Weights of a small image denoising model.
Training: cautious_adamw at rate 0.0022, 6500 steps, batches of 256.
Rows from block 11 of a small image denoising model, named by matrix and row number. Rows with one number belong to one neuron. Each number is 50 + 15 x the weight over its row's rms, rounded and kept within 0 to 99. All counts start at 0.
After each neuron's rows are labels from the 100 images, of 14848, where the neuron reaches its highest value: "strongest on" is what is common among them. Only what is clearly more common there than usual is listed. The data: aerial photos of the United States (SatlasPretrain). In brackets: how many of the 100.
# fc1: MLP up (model.blocks.11.mlp.fc1.weight, 320x80), inputs 0-79
# fc2: MLP down (model.blocks.11.mlp.fc2.weight, 80x320, transposed), outputs 0-79

fc1.122:69 47 55 41 56 32 55 49 37 40 15 67 66 54 62 69 42 31 52 55 36 53 57 25 66 39 29 50 62 61 35 48 54 60 51 50 57 57 57 67 99 39 29 63 18 56 44 44 40 50 51 23 50 48 57 58 53 62 52 61 51 54 46 53 46 33 25 57 75 66 59 82 59 61 64 55 38 50 55 86
fc2.122:52 50 50 59 57 49 65 32 81 49 66 62 78 51 46 55 63 69 47 23 42 34 34 40 57 34 26 69 53 56 43 68 47 38 35 55 68 27 59 53 17 56 66 46 41 42 44 54 51 31 76 51 47 37 55 26 60 50 53 60 26 23 36 62 83 59 58 57 56 61 20 34 14 66 42 38 44 43 46 69
strongest on: crop field (25)

fc1.10:48 68 44 55 58 67 55 76 62 51 24 55 31 48 49 57 05 55 42 73 58 59 51 66 53 50 51 48 57 69 54 51 44 42 53 67 47 65 18 37 94 45 40 73 48 69 40 51 62 44 30 46 63 20 43 61 58 44 50 49 24 56 64 56 49 41 39 61 14 69 36 58 49 49 43 60 45 48 13 34
fc2.10:59 45 64 40 62 66 62 26 68 50 55 26 58 44 17 50 56 66 43 43 39 43 57 43 43 46 30 30 56 80 33 44 42 22 62 47 31 17 48 51 49 57 34 40 66 59 36 33 50 43 73 71 35 54 73 73 60 65 40 64 25 31 44 52 70 63 49 36 43 42 42 30 32 41 28 38 56 31 82 64
strongest on: building (71)

fc1.170:60 53 44 57 71 64 65 45 46 27 53 54 46 61 32 39 50 34 44 32 66 69 54 62 56 66 33 51 46 86 77 45 16 47 58 67 48 44 12 41 57 30 34 61 51 67 53 58 77 29 21 56 39 25 52 48 77 54 46 32 42 62 47 45 25 20 52 47 53 45 61 59 40 37 37 51 68 50 24 47
fc2.170:57 53 44 75 61 73 45 58 36 32 60 42 24 20 39 65 55 60 40 56 50 30 36 74 27 53 44 31 43 81 51 52 47 61 68 46 34 71 66 45 54 49 25 80 67 57 50 57 70 47 79 48 33 51 48 64 34 44 46 63 68 35 37 37 51 56 42 25 37 42 31 61 61 68 20 78 40 47 71 45
strongest on: building (76)

fc1.20:63 72 32 40 54 24 37 75 68 38 42 41 59 48 53 42 65 42 65 63 27 61 53 55 65 35 23 20 68 57 41 70 47 54 58 66 67 69 46 46 87 51 25 39 35 57 66 51 30 64 50 30 47 62 58 83 64 71 49 75 66 48 37 65 36 36 41 50 50 77 52 59 48 35 52 69 42 47 51 74
fc2.20:16 54 49 71 61 54 47 35 75 40 56 41 77 32 60 26 58 49 40 21 41 19 33 56 65 76 43 38 54 42 55 75 47 48 41 54 42 57 68 49 27 50 70 58 40 52 56 52 49 57 59 38 48 31 58 14 51 41 59 69 34 37 45 66 76 74 60 70 41 38 48 48 28 42 39 38 30 61 69 73
strongest on: crop field (28)

fc1.208:57 53 48 50 61 68 57 95 51 30 57 50 37 49 66 38 85 54 41 44 56 87 50 74 60 66 46 37 42 62 71 59 42 31 70 70 54 74 25 34 70 31 38 53 41 73 52 64 47 32 39 54 50 51 50 57 59 34 34 39 55 48 48 43 38 26 51 33 37 63 62 43 42 43 17 48 60 49 24 28
fc2.208:38 45 50 76 62 57 36 37 35 27 51 19 36 35 54 51 37 50 35 70 65 54 57 45 54 58 46 09 30 68 62 53 41 41 73 44 38 64 58 42 63 78 32 60 74 49 48 45 61 68 68 47 52 34 48 41 73 63 49 70 59 28 50 58 58 66 31 42 41 23 45 36 37 43 19 67 31 59 80 44
strongest on: building (68)

fc1.7:50 70 42 53 61 16 45 70 74 62 43 33 56 64 60 45 48 50 45 70 50 67 64 51 43 34 28 13 72 54 47 51 64 58 73 72 55 73 53 35 85 39 28 54 44 51 72 47 39 67 59 39 41 57 81 88 53 59 53 51 71 55 59 68 50 57 55 64 57 70 41 54 51 41 50 58 44 36 45 81
fc2.7:24 53 35 47 62 53 46 37 64 47 57 56 67 36 68 41 53 51 54 36 44 46 00 50 52 54 55 45 58 55 51 57 51 44 37 48 51 54 48 53 27 39 55 44 43 49 39 52 48 49 54 57 52 45 51 42 40 49 62 62 44 50 39 62 62 62 51 52 54 49 45 50 52 53 41 41 42 99 60 62
strongest on: crop field (34)

fc1.139:66 57 46 51 51 30 48 50 61 62 48 50 64 66 52 54 70 55 58 62 48 77 79 64 26 44 22 22 60 46 55 53 65 48 61 97 61 65 44 36 50 55 46 44 61 62 75 50 21 62 76 33 60 56 46 67 42 60 65 29 73 49 51 84 59 72 47 64 46 52 48 46 43 44 52 48 41 19 58 78
fc2.139:36 56 40 52 52 54 47 48 51 46 54 57 50 46 60 47 41 46 57 42 48 60 00 53 42 46 66 53 49 43 49 52 48 51 51 53 52 55 48 57 49 46 53 39 43 44 49 51 47 54 45 60 57 52 56 45 44 48 59 55 42 44 40 48 53 51 45 56 49 53 50 51 58 45 58 47 51 99 45 52
strongest on: crop field (26)

fc1.119:55 80 48 43 60 21 60 47 63 69 47 44 46 73 42 42 48 49 45 60 34 77 55 49 54 34 24 56 68 46 44 47 59 74 66 71 59 68 56 33 84 35 33 55 43 70 63 48 39 72 60 28 47 37 72 85 56 72 67 62 77 52 48 61 54 49 56 63 60 71 35 64 62 57 57 51 51 46 40 87
fc2.119:29 41 40 44 70 56 44 26 65 55 60 54 77 29 68 47 65 49 49 14 53 35 00 45 50 55 38 49 55 57 50 60 46 33 31 45 59 53 57 57 18 48 59 46 31 47 34 55 43 57 49 71 53 37 60 21 40 50 59 55 43 44 34 67 53 77 50 61 56 59 43 39 45 66 47 24 31 75 66 70
strongest on: crop field (27)

fc1.305:60 46 44 38 70 24 42 95 70 53 37 63 61 52 61 52 33 54 60 61 67 33 51 35 38 35 54 33 59 61 49 52 73 38 47 42 49 53 71 30 74 36 44 94 31 32 36 45 51 63 69 52 53 57 46 71 55 50 61 76 38 55 57 54 25 33 44 58 54 42 33 76 37 48 61 44 33 47 68 80
fc2.305:29 55 55 35 59 50 52 30 63 53 47 39 99 40 56 24 56 42 45 37 60 74 67 41 63 37 54 45 48 49 57 64 65 41 33 66 62 31 32 61 37 40 70 52 59 54 42 37 55 25 57 28 66 37 38 58 50 47 62 58 31 40 53 44 92 45 52 38 42 44 29 70 21 59 54 21 42 25 66 61
strongest on: crop field (30)

fc1.124:45 35 53 48 49 47 30 44 51 72 43 50 25 29 59 66 78 39 49 52 21 26 54 47 62 36 60 54 38 32 39 48 54 63 28 33 58 58 75 41 81 61 50 43 55 28 37 67 43 46 53 41 40 49 68 57 35 35 57 72 22 48 74 65 57 53 68 25 32 56 20 67 81 39 57 33 32 48 74 55
fc2.124:57 40 59 31 44 33 61 37 67 73 51 41 71 82 42 31 51 64 43 39 52 38 35 51 81 33 23 58 58 49 23 66 55 42 42 55 45 28 38 57 38 48 89 47 57 61 44 44 48 61 69 38 53 55 54 57 72 64 53 45 38 42 68 84 36 57 45 24 66 49 57 26 29 37 59 27 78 63 34 60
strongest on: crop field (26)

fc1.126:56 45 49 60 66 70 57 61 45 31 48 55 30 51 40 32 34 27 34 44 53 65 53 70 64 66 31 48 49 76 70 50 20 49 61 58 53 59 14 41 77 38 34 62 51 79 50 41 82 29 24 45 58 22 60 52 70 52 52 45 34 61 47 60 34 27 55 45 33 67 53 61 51 43 38 53 68 49 14 45
fc2.126:55 44 54 78 65 73 55 44 50 43 58 29 27 25 24 57 58 58 30 49 39 29 41 61 35 47 30 17 57 81 40 42 38 56 66 39 26 59 61 44 43 52 46 69 67 56 43 39 62 47 90 59 27 48 61 73 51 56 34 73 59 32 40 57 53 63 46 23 46 49 47 47 47 44 29 70 40 38 80 62
strongest on: building (75)

fc1.146:52 44 59 64 76 67 54 51 53 41 43 48 19 60 34 36 26 33 29 80 48 61 54 75 60 48 56 54 66 65 49 44 45 54 52 51 46 63 26 54 57 32 50 48 24 53 43 29 74 27 45 57 54 10 55 63 59 69 67 33 32 70 74 41 42 24 59 57 33 48 37 41 52 62 41 53 59 48 09 35
fc2.146:45 46 43 47 86 61 51 32 44 45 50 34 32 33 39 40 67 46 46 56 62 45 50 41 66 45 47 27 46 82 54 32 46 43 80 42 25 43 34 35 56 28 24 66 79 59 48 12 68 44 62 42 32 38 50 69 43 47 49 69 54 31 77 47 48 63 35 22 45 68 55 56 60 64 22 44 51 55 73 54
strongest on: building (68)

fc1.108:54 57 38 56 64 53 61 62 42 32 43 49 40 67 36 34 51 36 41 37 68 63 53 73 62 52 35 49 35 81 80 34 13 42 68 61 49 52 21 35 60 39 36 58 70 88 43 45 78 38 26 50 64 21 47 42 73 46 47 40 53 61 50 62 32 27 56 43 34 64 55 48 48 47 40 41 71 50 21 47
fc2.108:56 46 57 70 56 69 58 57 67 49 49 36 18 20 19 77 47 64 28 41 41 46 41 71 23 45 30 37 55 94 37 49 27 48 60 42 47 65 49 62 50 63 47 51 34 56 30 64 58 50 86 66 46 44 49 61 43 48 26 68 68 41 32 51 53 53 45 35 43 37 46 51 44 49 29 67 34 34 72 63
strongest on: building (79)

fc1.193:42 64 44 57 69 43 63 71 71 38 30 48 55 51 50 47 41 47 35 65 74 57 52 54 63 55 55 41 53 85 69 26 42 48 82 53 33 62 46 29 74 43 26 66 41 69 50 43 50 60 15 54 42 30 66 44 79 75 43 21 75 52 67 56 37 31 49 51 50 73 38 29 53 42 52 76 54 54 43 60
fc2.193:35 30 50 31 57 43 46 49 65 39 30 34 46 42 29 49 40 84 23 55 30 45 75 50 34 43 31 40 69 91 55 38 51 34 60 37 43 73 51 50 41 52 28 60 46 66 34 51 45 26 85 62 48 38 47 55 47 45 42 62 53 48 49 56 65 50 55 36 49 39 64 64 50 47 36 64 62 06 78 71
strongest on: building (73)

fc1.182:63 41 66 68 63 66 66 37 41 14 39 54 57 53 37 40 47 30 26 65 57 57 53 61 56 74 17 37 56 61 54 52 45 37 71 52 67 76 17 55 64 56 49 50 42 73 69 34 43 26 47 28 60 12 71 54 63 53 54 09 48 61 49 39 54 24 54 42 42 54 57 52 54 48 48 63 60 48 33 44
fc2.182:35 53 41 66 51 53 43 66 24 26 59 42 16 58 47 42 60 61 36 46 43 28 51 47 38 48 52 31 29 54 55 44 60 56 81 44 21 63 66 33 45 33 43 70 60 47 54 42 73 58 72 66 33 38 57 48 46 54 59 99 58 19 53 52 40 64 25 44 41 81 44 47 56 41 35 72 48 73 50 53
strongest on: building (71)

fc1.227:57 37 52 39 51 66 64 64 36 59 38 54 83 45 66 58 61 26 46 47 45 42 53 31 55 25 34 46 25 28 34 49 68 31 39 50 47 64 55 30 91 68 35 56 53 30 01 45 27 62 40 44 46 41 35 36 35 65 51 46 73 56 60 46 54 25 42 75 66 67 54 60 61 52 63 49 39 48 56 64
fc2.227:56 69 60 26 45 39 50 53 66 68 51 25 77 51 56 45 47 66 38 47 51 40 58 47 62 37 48 46 35 31 32 43 41 42 24 50 63 53 75 48 15 70 43 37 23 65 56 52 45 52 69 60 54 38 60 33 74 59 53 59 41 41 53 64 77 74 51 87 55 46 49 32 18 43 51 42 66 47 16 75
strongest on: crop field (30)

fc1.85:42 48 42 54 65 60 52 58 59 44 22 62 51 68 46 51 40 39 41 45 68 71 38 36 80 58 54 57 46 96 60 47 39 46 47 46 48 35 67 42 58 56 12 65 33 47 43 41 65 39 10 52 34 43 59 54 71 86 54 50 42 48 74 76 36 36 42 51 79 57 29 66 54 41 50 49 30 67 39 41
fc2.85:44 50 55 52 52 53 50 51 47 40 46 41 49 43 51 48 48 47 39 55 47 43 99 59 50 50 36 42 51 63 51 49 55 60 43 42 42 65 45 41 48 47 45 71 53 49 51 49 55 45 62 46 45 43 43 62 52 46 52 53 59 52 61 43 50 50 56 42 48 51 51 63 56 54 51 62 49 00 55 44
strongest on: building (72)

fc1.2:58 49 71 61 61 66 61 35 32 27 41 70 43 45 35 46 28 49 48 47 56 67 53 74 73 37 51 62 67 69 52 45 36 63 48 72 45 42 43 72 98 67 48 58 47 44 77 32 52 39 19 38 45 22 39 45 53 57 44 21 46 80 68 38 46 41 22 58 65 57 48 32 31 49 71 49 51 49 52 43
fc2.2:50 58 56 61 51 62 61 36 39 35 51 39 40 65 36 43 53 62 32 52 10 20 46 58 50 64 37 38 43 58 53 58 79 66 75 44 36 72 26 31 53 40 28 73 66 57 52 32 60 47 80 58 31 24 55 67 49 48 54 53 53 32 76 46 35 58 54 29 28 74 76 70 45 61 61 68 51 42 28 48
strongest on: building (70)

fc1.297:46 67 71 52 57 48 61 54 70 46 27 57 66 56 42 64 25 54 58 86 80 39 48 48 48 42 50 59 65 66 59 29 65 49 67 59 33 55 40 46 70 59 36 85 51 60 54 39 39 67 33 49 50 26 52 42 81 65 51 24 80 49 60 45 51 42 55 81 57 64 31 36 48 59 67 82 53 56 52 76
fc2.297:33 43 38 27 57 50 61 51 62 40 45 31 54 50 34 51 57 78 51 35 31 47 98 38 37 46 52 41 62 71 53 28 56 23 51 44 59 54 37 59 42 38 21 42 38 64 45 37 38 24 75 65 42 57 61 53 29 39 56 55 35 52 39 53 71 43 46 43 42 63 56 58 43 43 43 56 51 00 67 67
strongest on: building (78)

fc1.62:67 53 40 54 63 58 57 51 41 25 50 58 37 60 41 40 60 52 36 20 63 56 52 76 58 82 39 36 51 76 66 40 18 45 62 58 63 58 29 47 43 51 44 52 50 94 68 51 67 36 36 34 63 41 50 55 79 31 36 48 48 50 17 54 28 33 43 34 32 63 53 68 39 32 43 53 67 50 29 31
fc2.62:33 52 57 81 54 77 40 58 27 32 68 36 18 36 43 50 48 52 30 52 45 40 55 72 23 59 50 29 39 53 58 63 50 52 70 33 34 82 56 47 85 61 55 64 60 37 53 46 70 54 53 52 53 49 46 64 46 47 41 83 56 36 29 34 68 61 36 31 34 44 31 46 56 39 42 80 34 59 79 48
strongest on: building (84)