Rows from block 7 of a small image denoising model, named by matrix and row number. Rows with one number belong to one neuron. Each number is 500 + 50 x the weight over its row's rms, rounded and kept within 0 to 999. All counts start at 0. Numbers have three digits each.
Before each neuron's rows are labels from the 100 images, of 14848, where the neuron reaches its highest value: "patch colour" is the nearest of a few named colours to the mean colour under the peak; "responds to" is what is common among them. Only what is clearly more common there than usual is listed. The data: aerial photos of the United States (SatlasPretrain). In brackets: how many of the 100, against the usual share in percent.
# fc1: MLP up (model.blocks.7.mlp.fc1.weight, 320x80), inputs 0-79
# fc2: MLP down (model.blocks.7.mlp.fc2.weight, 80x320, transposed), outputs 0-79

patch colour: pink (30 vs 7.1)
responds to: building (92 vs 41.8)
fc1.188:530583479526499439526545551557449502416457503511509501482483506558489507507532523480485590519513538456495404441462426416490467451540495697492445520585430465502509484492465462564501475478485410463529473590490537481444575515421426436444447473
fc2.188:523513514499550504552485471443500501380392477527577540431418454464491572497595488454522469538529513461492455532484520408576530557506508655510470532430535504473506513580488544443630458495498482445479538455556473555511524464550451457532586532

patch colour: brown (69 vs 35.2)
responds to: building (85 vs 41.8)
fc1.283:532537537512435525500507516569469511492542537515542521441526517497492497569420540481473449520524448538404497538467477506488442518622470675533433457512485530569506500437519551587511530455482411462485520473322541476482492567568499545447513520
fc2.283:567515467533467505491495500507572503490609472500506514525517483545518460491439544504459428469467594549505547587552505545565423558381506402458639517484475505513510509464521476407496554460505502562508511548395539448446551494486466536432368529

patch colour: grey (85 vs 50.5)
responds to: building (94 vs 41.8)
fc1.146:488528472525472536456519595565468512446598474450475561493430586410475505492429466545549484518537349561435516433471460537578485597518450478476449492611406502515485516494425503464444502491577511464486545514435505518526465604519542541502486482
fc2.146:554544423514492501480512490563553499535566487563488507458517468580650485497484491556517428505460418434531442436491531513552505455543489479534531494486556530518565530487499474523460441484432500562524572567512459466483494540460473576298428570

patch colour: pink (63 vs 7.1)
responds to: building (84 vs 41.8)
fc1.219:490564428450548561451455424564451453419563530447499458506494482463511552507595472461565612367488544480484431494509479430516409552471525516519481482523376541481440501489455496498446469583541512431502584576494492516528487567492550424530503535
fc2.219:453483513503575596455508587573566580589508560510420475446466437515504588519490561602498571557474490514487430415581486488495476472514453508467549488560478531447490451432445497509425542569529546512427590497508534521485451520437443504418424507

patch colour: cyan (49 vs 0)
responds to: building (94 vs 41.8)
fc1.63:500518509432550524397455547526490524519532521515521475437506509522527532417547564553501536489513537575549495527617516510404612521511509488508491486516592432532292545496451463464519460551479534503550440486494510476547511507518531594577469564
fc2.63:536500521449497461492374534453497489529459586439574494475404556549514546525434491506432547453551521391499480493446525552596601494499489493500446544528429487574386485528526468487522512518418483478543550470557371587518503578513515507497529463

patch colour: grey (80 vs 50.5)
responds to: crop field (26 vs 8.9)
fc1.191:510479536468567610446470621425473457597506546526486519432468494444501439530547444457461478441496614479571416463501448584583417499515511537495565548467437502551544501535552485451538555495549491485545553537484471560540552471409482467584492495
fc2.191:481559499517527489460507405559520479589453505466470459559595562430487463545486535401442558518499504494462596549467506528362440445502473521569494593527595529473550447611530425566510532548547479527492441474491565545517510470518521446507438462

patch colour: cyan (27 vs 0)
responds to: building (96 vs 41.8)
fc1.228:531535566459444562542598613464487553473527631490566526532491377483503439505473518543459459494505545518550507487501486506560534502519430540469435498555568423558381490409447479535513488510418500465440462482450535462515566566504461441536429528
fc2.228:494497491525518551403524464505541522499596558573482515503522447514459538539515574482461442539500476532391564497572518462530484471490553449615580474502478523417482506449498501571514472567612461534480499483452524475485478585399418450651498525

patch colour: pink (35 vs 7.1)
responds to: building (81 vs 41.8)
fc1.211:452523536529482457481433522531553485513506495484448550478551601409542532564515391435487510389429522493440529503541525507491484550485470478563444478484548509507507634492516520577350455421545533447508573525575482506480496531550506423526559422
fc2.211:500553453442419466500591452452455488479597483546468510503492403446569560479439503469534561577494504421513499439584509514454411479528488524461590384472527594478526469494511489481447559492527488536487447529497509493450597521492583501380583502

patch colour: grey (83 vs 50.5)
responds to: crop field (43 vs 8.9)
fc1.147:391509560564483515506539616502429615492501547526489532474420599465448389508507533511458384528466578565556526491495396491523526435493499525484538584564483481466510530496507498475450452590502486353534522490541468508511471518522510496460470482
fc2.147:513500459508482570540481414515534509496520459522578484497469485501543464491516522484603476505606518299478535373521584518518548557590529484503457443439458433478504569547475477579529484568487479520506533526477490406492505454596479469466455498

patch colour: grey (92 vs 50.5)
responds to: building (78 vs 41.8)
fc1.13:471575552456457528525446444489489447504498529516582470504551426480496527591580503591516446511470508536554576451521427474540502494414468443440487504569446554456529556418516441499472480469552559571473502498621502556466615437535519543513619532
fc2.13:419462455534527462514460572413520542536459528523450521551495429517354495490518539534508493431522554593418516462511478537472481550499436444498586451511509477559574531476444474481558442481445498545451466473441448449509529450582488527668513553

patch colour: grey (79 vs 50.5)
responds to: crop field (44 vs 8.9)
fc1.164:507486545504589471604520552401461511552530558510463541495441464584512430453608546519499518461518611449529445412479443603549494543520525454456538490427472418575490514514556494500501490452558522417541534538523493490544475388440474456493566518
fc2.164:514535550485521423439494481544513476597534481457451481533535552544467501573449527497403554470512480572406550547506514434510486484520455434616441560538475478472506447609544452467411494521603529549471555508494565525500501464604477519483373462

patch colour: cyan (38 vs 0)
responds to: building (88 vs 41.8)
fc1.38:441541479545532544512575557478438544435407430454535602528391499499501464541395538517454386431550442526588516471584504546542524595538482504498519475539468466543368471475469448487449473436467522514465481511570515473507540444452479518457500477
fc2.38:514475491587576549446527464508538474481444464527542597486515454490539524453517592421539439570522521439494504536513490447528460521522535625439466514448498426438592504503452547497608522566470452437410490465537352543559486463499442475488510471

patch colour: grey (83 vs 50.5)
responds to: building (79 vs 41.8)
fc1.144:479486442430450458478499469462543500573443577477466430475493505359500512495387418492509475475527453499551506454519526635619450457580526518480510502584467499470472510482533457449390429426490523539467497486525516527501617444518557483536484524
fc2.144:527505546421483472449523515525440566389560444504493482449365519543503540567536483478502536450518469506521461519466494439664507485497519538537501474414479523515453442503498507508429431441521515450447532505604628488435522521433455524553535572

patch colour: grey (84 vs 50.5)
responds to: building (92 vs 41.8)
fc1.39:467550431551494550407507457468543469536455633540405529492510509540500575455479568539554507505499511516416507481489515548570418485502478482459398514521449450499451539450525458456573519473469533468464444538492515522494553359546383465553409456
fc2.39:514542544534490430598522503440465541381502422559569532546463502448488525420493455427528478502486492443590533491447495525447507538449521545502478456489499538451496580498529530438638491485454446544556396437543489493503577423506580456503604488

patch colour: pink (42 vs 7.1)
responds to: building (72 vs 41.8)
fc1.239:498459614478491516540377442442557555485528513496493423532524468577483555608450491611507567466494548498551494465460491444489524456451473419474444571503551474452503421507506450531455475445580474525560435610473487558457508515588576497453484490
fc2.239:432517483614460483481505474504407562538501546576429562548579442438555495440448563506537436494578605455543576465519526514485509479600552442527561454482464502471570531461515563565511425574417509520461493522509413447505465550479527466567513486

patch colour: white (82 vs 0.5)
responds to: building (80 vs 41.8)
fc1.152:487431473511637481531460487566543431466507498575541491470491543417587469557520533535550599472541577520474501454510506540491498490440449498440571535502561471465435539447595441469568424515431496474436475550486435509588583562558530543548458453
fc2.152:369605533494476470560460533414415581515433564441479490562391552493599563521509429560471592463517466616413506459498460516506519474481471469566473499550534495521454497399506429510523473471477525564572455475513533498531485511456474488523516497

patch colour: grey (86 vs 50.5)
responds to: building (78 vs 41.8)
fc1.91:430487482545471603513549416489512554510364530536432480543561487541502537558527599617521509432546487645458469512536487486442534478506472494552490598528423554439477453492472437538508467510391473557519461514535515572518524502556520543499509488
fc2.91:439489539478554470594467540420465501491566488505502486495456513410525562484383499463468609634464563419571513426511467498459477444511492560422504483529481525495470537448422527489542437581523504491565416358510511536515508468480487440508509475

patch colour: pink (62 vs 7.1)
responds to: building (75 vs 41.8)
fc1.314:525518378490553507495470618510533560496513471501473488479497558486532464532470521557581564484531587415524500361490434510459532447461431515486448477435468482488506423506501464502442433411585485403471487587562447537536551521556536470432561464
fc2.314:374457579547529381570484454507441524483498443455456520524506499484612533482409524481513540604424589517578529431535429525509458486403485502543548531574473536482506522483520512444472444469528591492432451450464544578506464537491480447474521474

patch colour: grey (86 vs 50.5)
responds to: building (67 vs 41.8)
fc1.71:523486594466579534500484471621515526488528512504527459478497646425485504584363454496475504424526532573522493484487482460587553456484455513412402488519485558465515493507529502441588458472496477603473440528508526554544523467585457558505525474
fc2.71:507489557485509580445451494554541552511545601456489511525469481384444559437432545498507462516494489490502513469487453490559501511616581502541453537517555584446470530532571539587569480505454495529560488436522516455429532596392456470528625517

patch colour: cyan (41 vs 0)
responds to: building (87 vs 41.8)
fc1.83:534491591487555488381517457585524536514505456507607505550431494398551419476390486538514574453477511551510538478434521557565432596495495492501449526525583540476406573518519455488465447516486524468534533443532468554508526569578513480471411527
fc2.83:489485507521500523435478424514546467420474495505551552486459510488532477532389506444486496567503564366537483573524431477617495469558571642394430492502456511405539532469466498501524510523474483441496516483632510512486534554482431466495514553

patch colour: grey (80 vs 50.5)
responds to: crop field (26 vs 8.9)
fc1.40:430535371548474505512445683473476566551459501479493509457500487509521468542539438502506481528469464616537492518497491562506500508462385483438488553520465461464516543444474483507346540577576485406443490492486507542477486500538450484555522462
fc2.40:555500410507455586521527446528547379523514479541518494490440502526476446498567549482550420441547418513477478440464586520483491537605539538600368451441493432501483591543507469515491521512471466465486527591510483377436532455481494486472501535

patch colour: pink (56 vs 7.1); white (29 vs 0.5)
responds to: building (71 vs 41.8)
fc1.66:390547538461539422526565513491431445443518527577386556525382504505490460491572484531584553459522556434496470413478484435487482444430478542518496489457440372507564503502509439535515431480493448457534486566596506525503505417491454474467489460
fc2.66:577484507404502390503528449543486515501490507506558491536568528487531459571514528392456512479435504441412544606449458433581487576473515535485474426399470494485587494477547476481492530461542526520479518603489505565461575457511398477497455598

patch colour: cyan (36 vs 0)
responds to: building (96 vs 41.8)
fc1.57:495528470532465475630574484446450476502464488461549595569423488544480533473439590566486519501481483432428479485503498410540449474510482537476401515563467567480370497472479466467559513422486549522476387521495498498465511391522547473438432548
fc2.57:517521482552485504424579522433471506381548510549503566499424479420504481474646571513550505556467519529539534471546486504474409500435510450517543491502583530375627521506527551466591529563460471486498400481462500493440486422483497515518491483

patch colour: grey (87 vs 50.5)
responds to: building (86 vs 41.8)
fc1.273:532565432426437489388554504479618522496462626483419484483514520492504516483533419483483437533509468474480459466437472531506435514581527697497458472517493573469500489475521518552534491444477469525436442501473546529473583463450471447445490522
fc2.273:469501471542488554500495551517487506581414493549545505431453431443483532513634489523502506605552442524490483444602570471407468516502507618522523388488583494414477489506463523509509464580576492414451486507496426539514500474488552405470486491

patch colour: pink (28 vs 7.1)
responds to: building (76 vs 41.8)
fc1.14:503522505447519469475476440536500417463407566441545568519496404505414493539498503514449577534528492460602497390544481454618542535485431528435384522418518483516480621548500465491463508520542522471512410517544520466442523507516569437470532472
fc2.14:463493453558507425406547598509461469480448514497424567542519490449534571421491530514476549478508502530579542446467525551601505431563560518566549478534529581515600481500521531529460438398380516494502493461485448553449507584421469533437504532

patch colour: pink (25 vs 7.1)
responds to: building (77 vs 41.8)
fc1.246:549547491454544515516493544512504460426431496533519557485454464469492545546480534540562579484465569380552496368482468452529480438487466608411458528539559483514460537452504520465486370563588537506477452432516465543390563502484453459524495448
fc2.246:357456497485551413493551589517437548510570479498462530500515499466456565498488518540552588580501533447553541390553542550499435467505478491457625408545458487460497488522469564538471452547524578435469423407505485553473479440456500482510527537

patch colour: grey (96 vs 50.5)
responds to: building (69 vs 41.8)
fc1.106:531544491485446490549475495545552540541471515507484413447567493554542435470507538569471534462613517521525523447491561521561541492554556497418541614501495481479466378498569485421542513472512504452408456496597493586489532480447456393387537497
fc2.106:517479544443426465488479462537447539448586446520429468508615564481422461513532470486499607550511505543546459510478477463498513412468446464512563434544462588525434492403501456486421537461494453497549433492602594482491458503499589511575441434

patch colour: grey (89 vs 50.5)
responds to: building (89 vs 41.8)
fc1.123:531584419505508556521458548477426618569357546452459520419574550497510412478588487472458407608513532539535448528544522549462550520428417470463566539581503470562517488495497493512475535509496525439436531450508506458539491475490499445533505540
fc2.123:621472415496482580564499509531536432501508477581551508466466470526458419488569519493516397381512482545466443582439587496480520526567520536473459412418477467535487550528542480470466571495480473463491530637514446408451518441547517497504497499

patch colour: pink (39 vs 7.1)
responds to: building (83 vs 41.8)
fc1.18:390589494491535550522448513479494502485533553461560498503456509495524458493676559433559567490448567473544487534380549386514474491516513528476524465462405529529487457529509553506527379546518487446440529572418532488527508514484515421481517537
fc2.18:409469467505528558488511509504578516544539529535428521475425432510506595493465511574548431462519464508413504435582419553485446530468443462488597568536608504492550448555487523454563406501524523552457535437423559440479455482431448429474520542

patch colour: grey (76 vs 50.5)
responds to: building (90 vs 41.8)
fc1.231:500566545493476595547497535482536498468484613466483534483476443481491498498482480602535571486438545457513532441414530423584439479503463581475369509473500457451483472438376492444477468427518549488409407534531429499479486561567508439506463517
fc2.231:449410516473551469465526512585489451519564393469483516504526465482476501445454511436518483481533572425530493475568527522546404470501449446482585447517445474467503468576552618505448466509535538415507504429446473556520462595513425527496616598

patch colour: brown (77 vs 35.2)
responds to: building (79 vs 41.8)
fc1.98:569535512462491466661525524545360504434542531480543502480377541473543481538480493405422495486593496478466468480558473487565509491515510531496454391504558510540498419437534425524523502521545535510485450438441510511549498461515520591507421556
fc2.98:540467510484424425531570407533433508499454510457514511561462525521616508596504490435516415427500569481517604494415552459508493562526490529578487520461506478499541562467615486555538455451505463501501489598533530520461551443518443405400491517

patch colour: cyan (38 vs 0)
responds to: building (98 vs 41.8)
fc1.277:460558518476501526535464481523544457505567551436392487504585549484547510556576535516466491519584590556446538445510480534568501552474469471498420517542480541497304534493487509424591458512437549460506561564482426484530494572572521485539489515
fc2.277:529576511505460493599464507495500453531523476532539421513456534598517480507489431499458526492511494481542486495473546589435527465440503426480533485486446447572326535519527440522484510435547446535569479395461485419553548550586593495462562440

patch colour: cyan (37 vs 0)
responds to: building (97 vs 41.8)
fc1.317:505591532506504497527556499508501469437430518452549613593442428527473476597414499575535482445539541450521508480516497461578385489515466568434435510565454540492393457458459463476469416487499502490460518499542515509357550438521528452507495466
fc2.317:482446511492546459407598554604508487496561454528469590473544464483418518457549598431510484560474543435544591493507496476531425463479481513489552465488524535437535494511517557522515482546517528469373447484460385585511453477419412466563480526

patch colour: cyan (31 vs 0)
responds to: building (95 vs 41.8)
fc1.131:465581508506516558472540533530580454427420548551539531469502503509556472592499570599472491514593549504592554453544465541551503473435433489467396506634535517506454488450576423501541474500418566463458457519496453565462574522507483549514476462
fc2.131:504519508546463431463549556537473532432417499530430534480546471518326467491540548489519538444544490555543534472496539517571471473573526495561480412530482552469525506502531514531478447429515511457504477474606527523503498546519478545708546538

patch colour: grey (76 vs 50.5)
responds to: building (85 vs 41.8)
fc1.168:490573512462448545514538510491484497511410554521455479509490427469562511610501585508483418475554559609534488434489447560491502490475466445505395433517423469507534448458469497514480517423616514555447489563561480563452535507521509505463472343
fc2.168:584538549520479541475441461435566500490451531474515453539571502475430519602427399521412456451468436532395437551469505478489579547518431433512444592491516463586494437462461528487518570437496434550565534427561583467520519535519528489516530497

patch colour: pink (27 vs 7.1)
responds to: building (77 vs 41.8)
fc1.4:574600418502527467525531435559438488460450536474447492491551544463474480500563475506473620510655481498449394448434477452524518529442553505504483594537456523476478472484514484477506456443601498420440555524566502565461487573482447539528505432
fc2.4:557430490526516466461489563558503438532528484518522480483608547525470455558477519568453561559451440505548405503478516493522536380478464497456531423495416488548507465409500509524403554524464520472489563479536425579525439553503550657462448460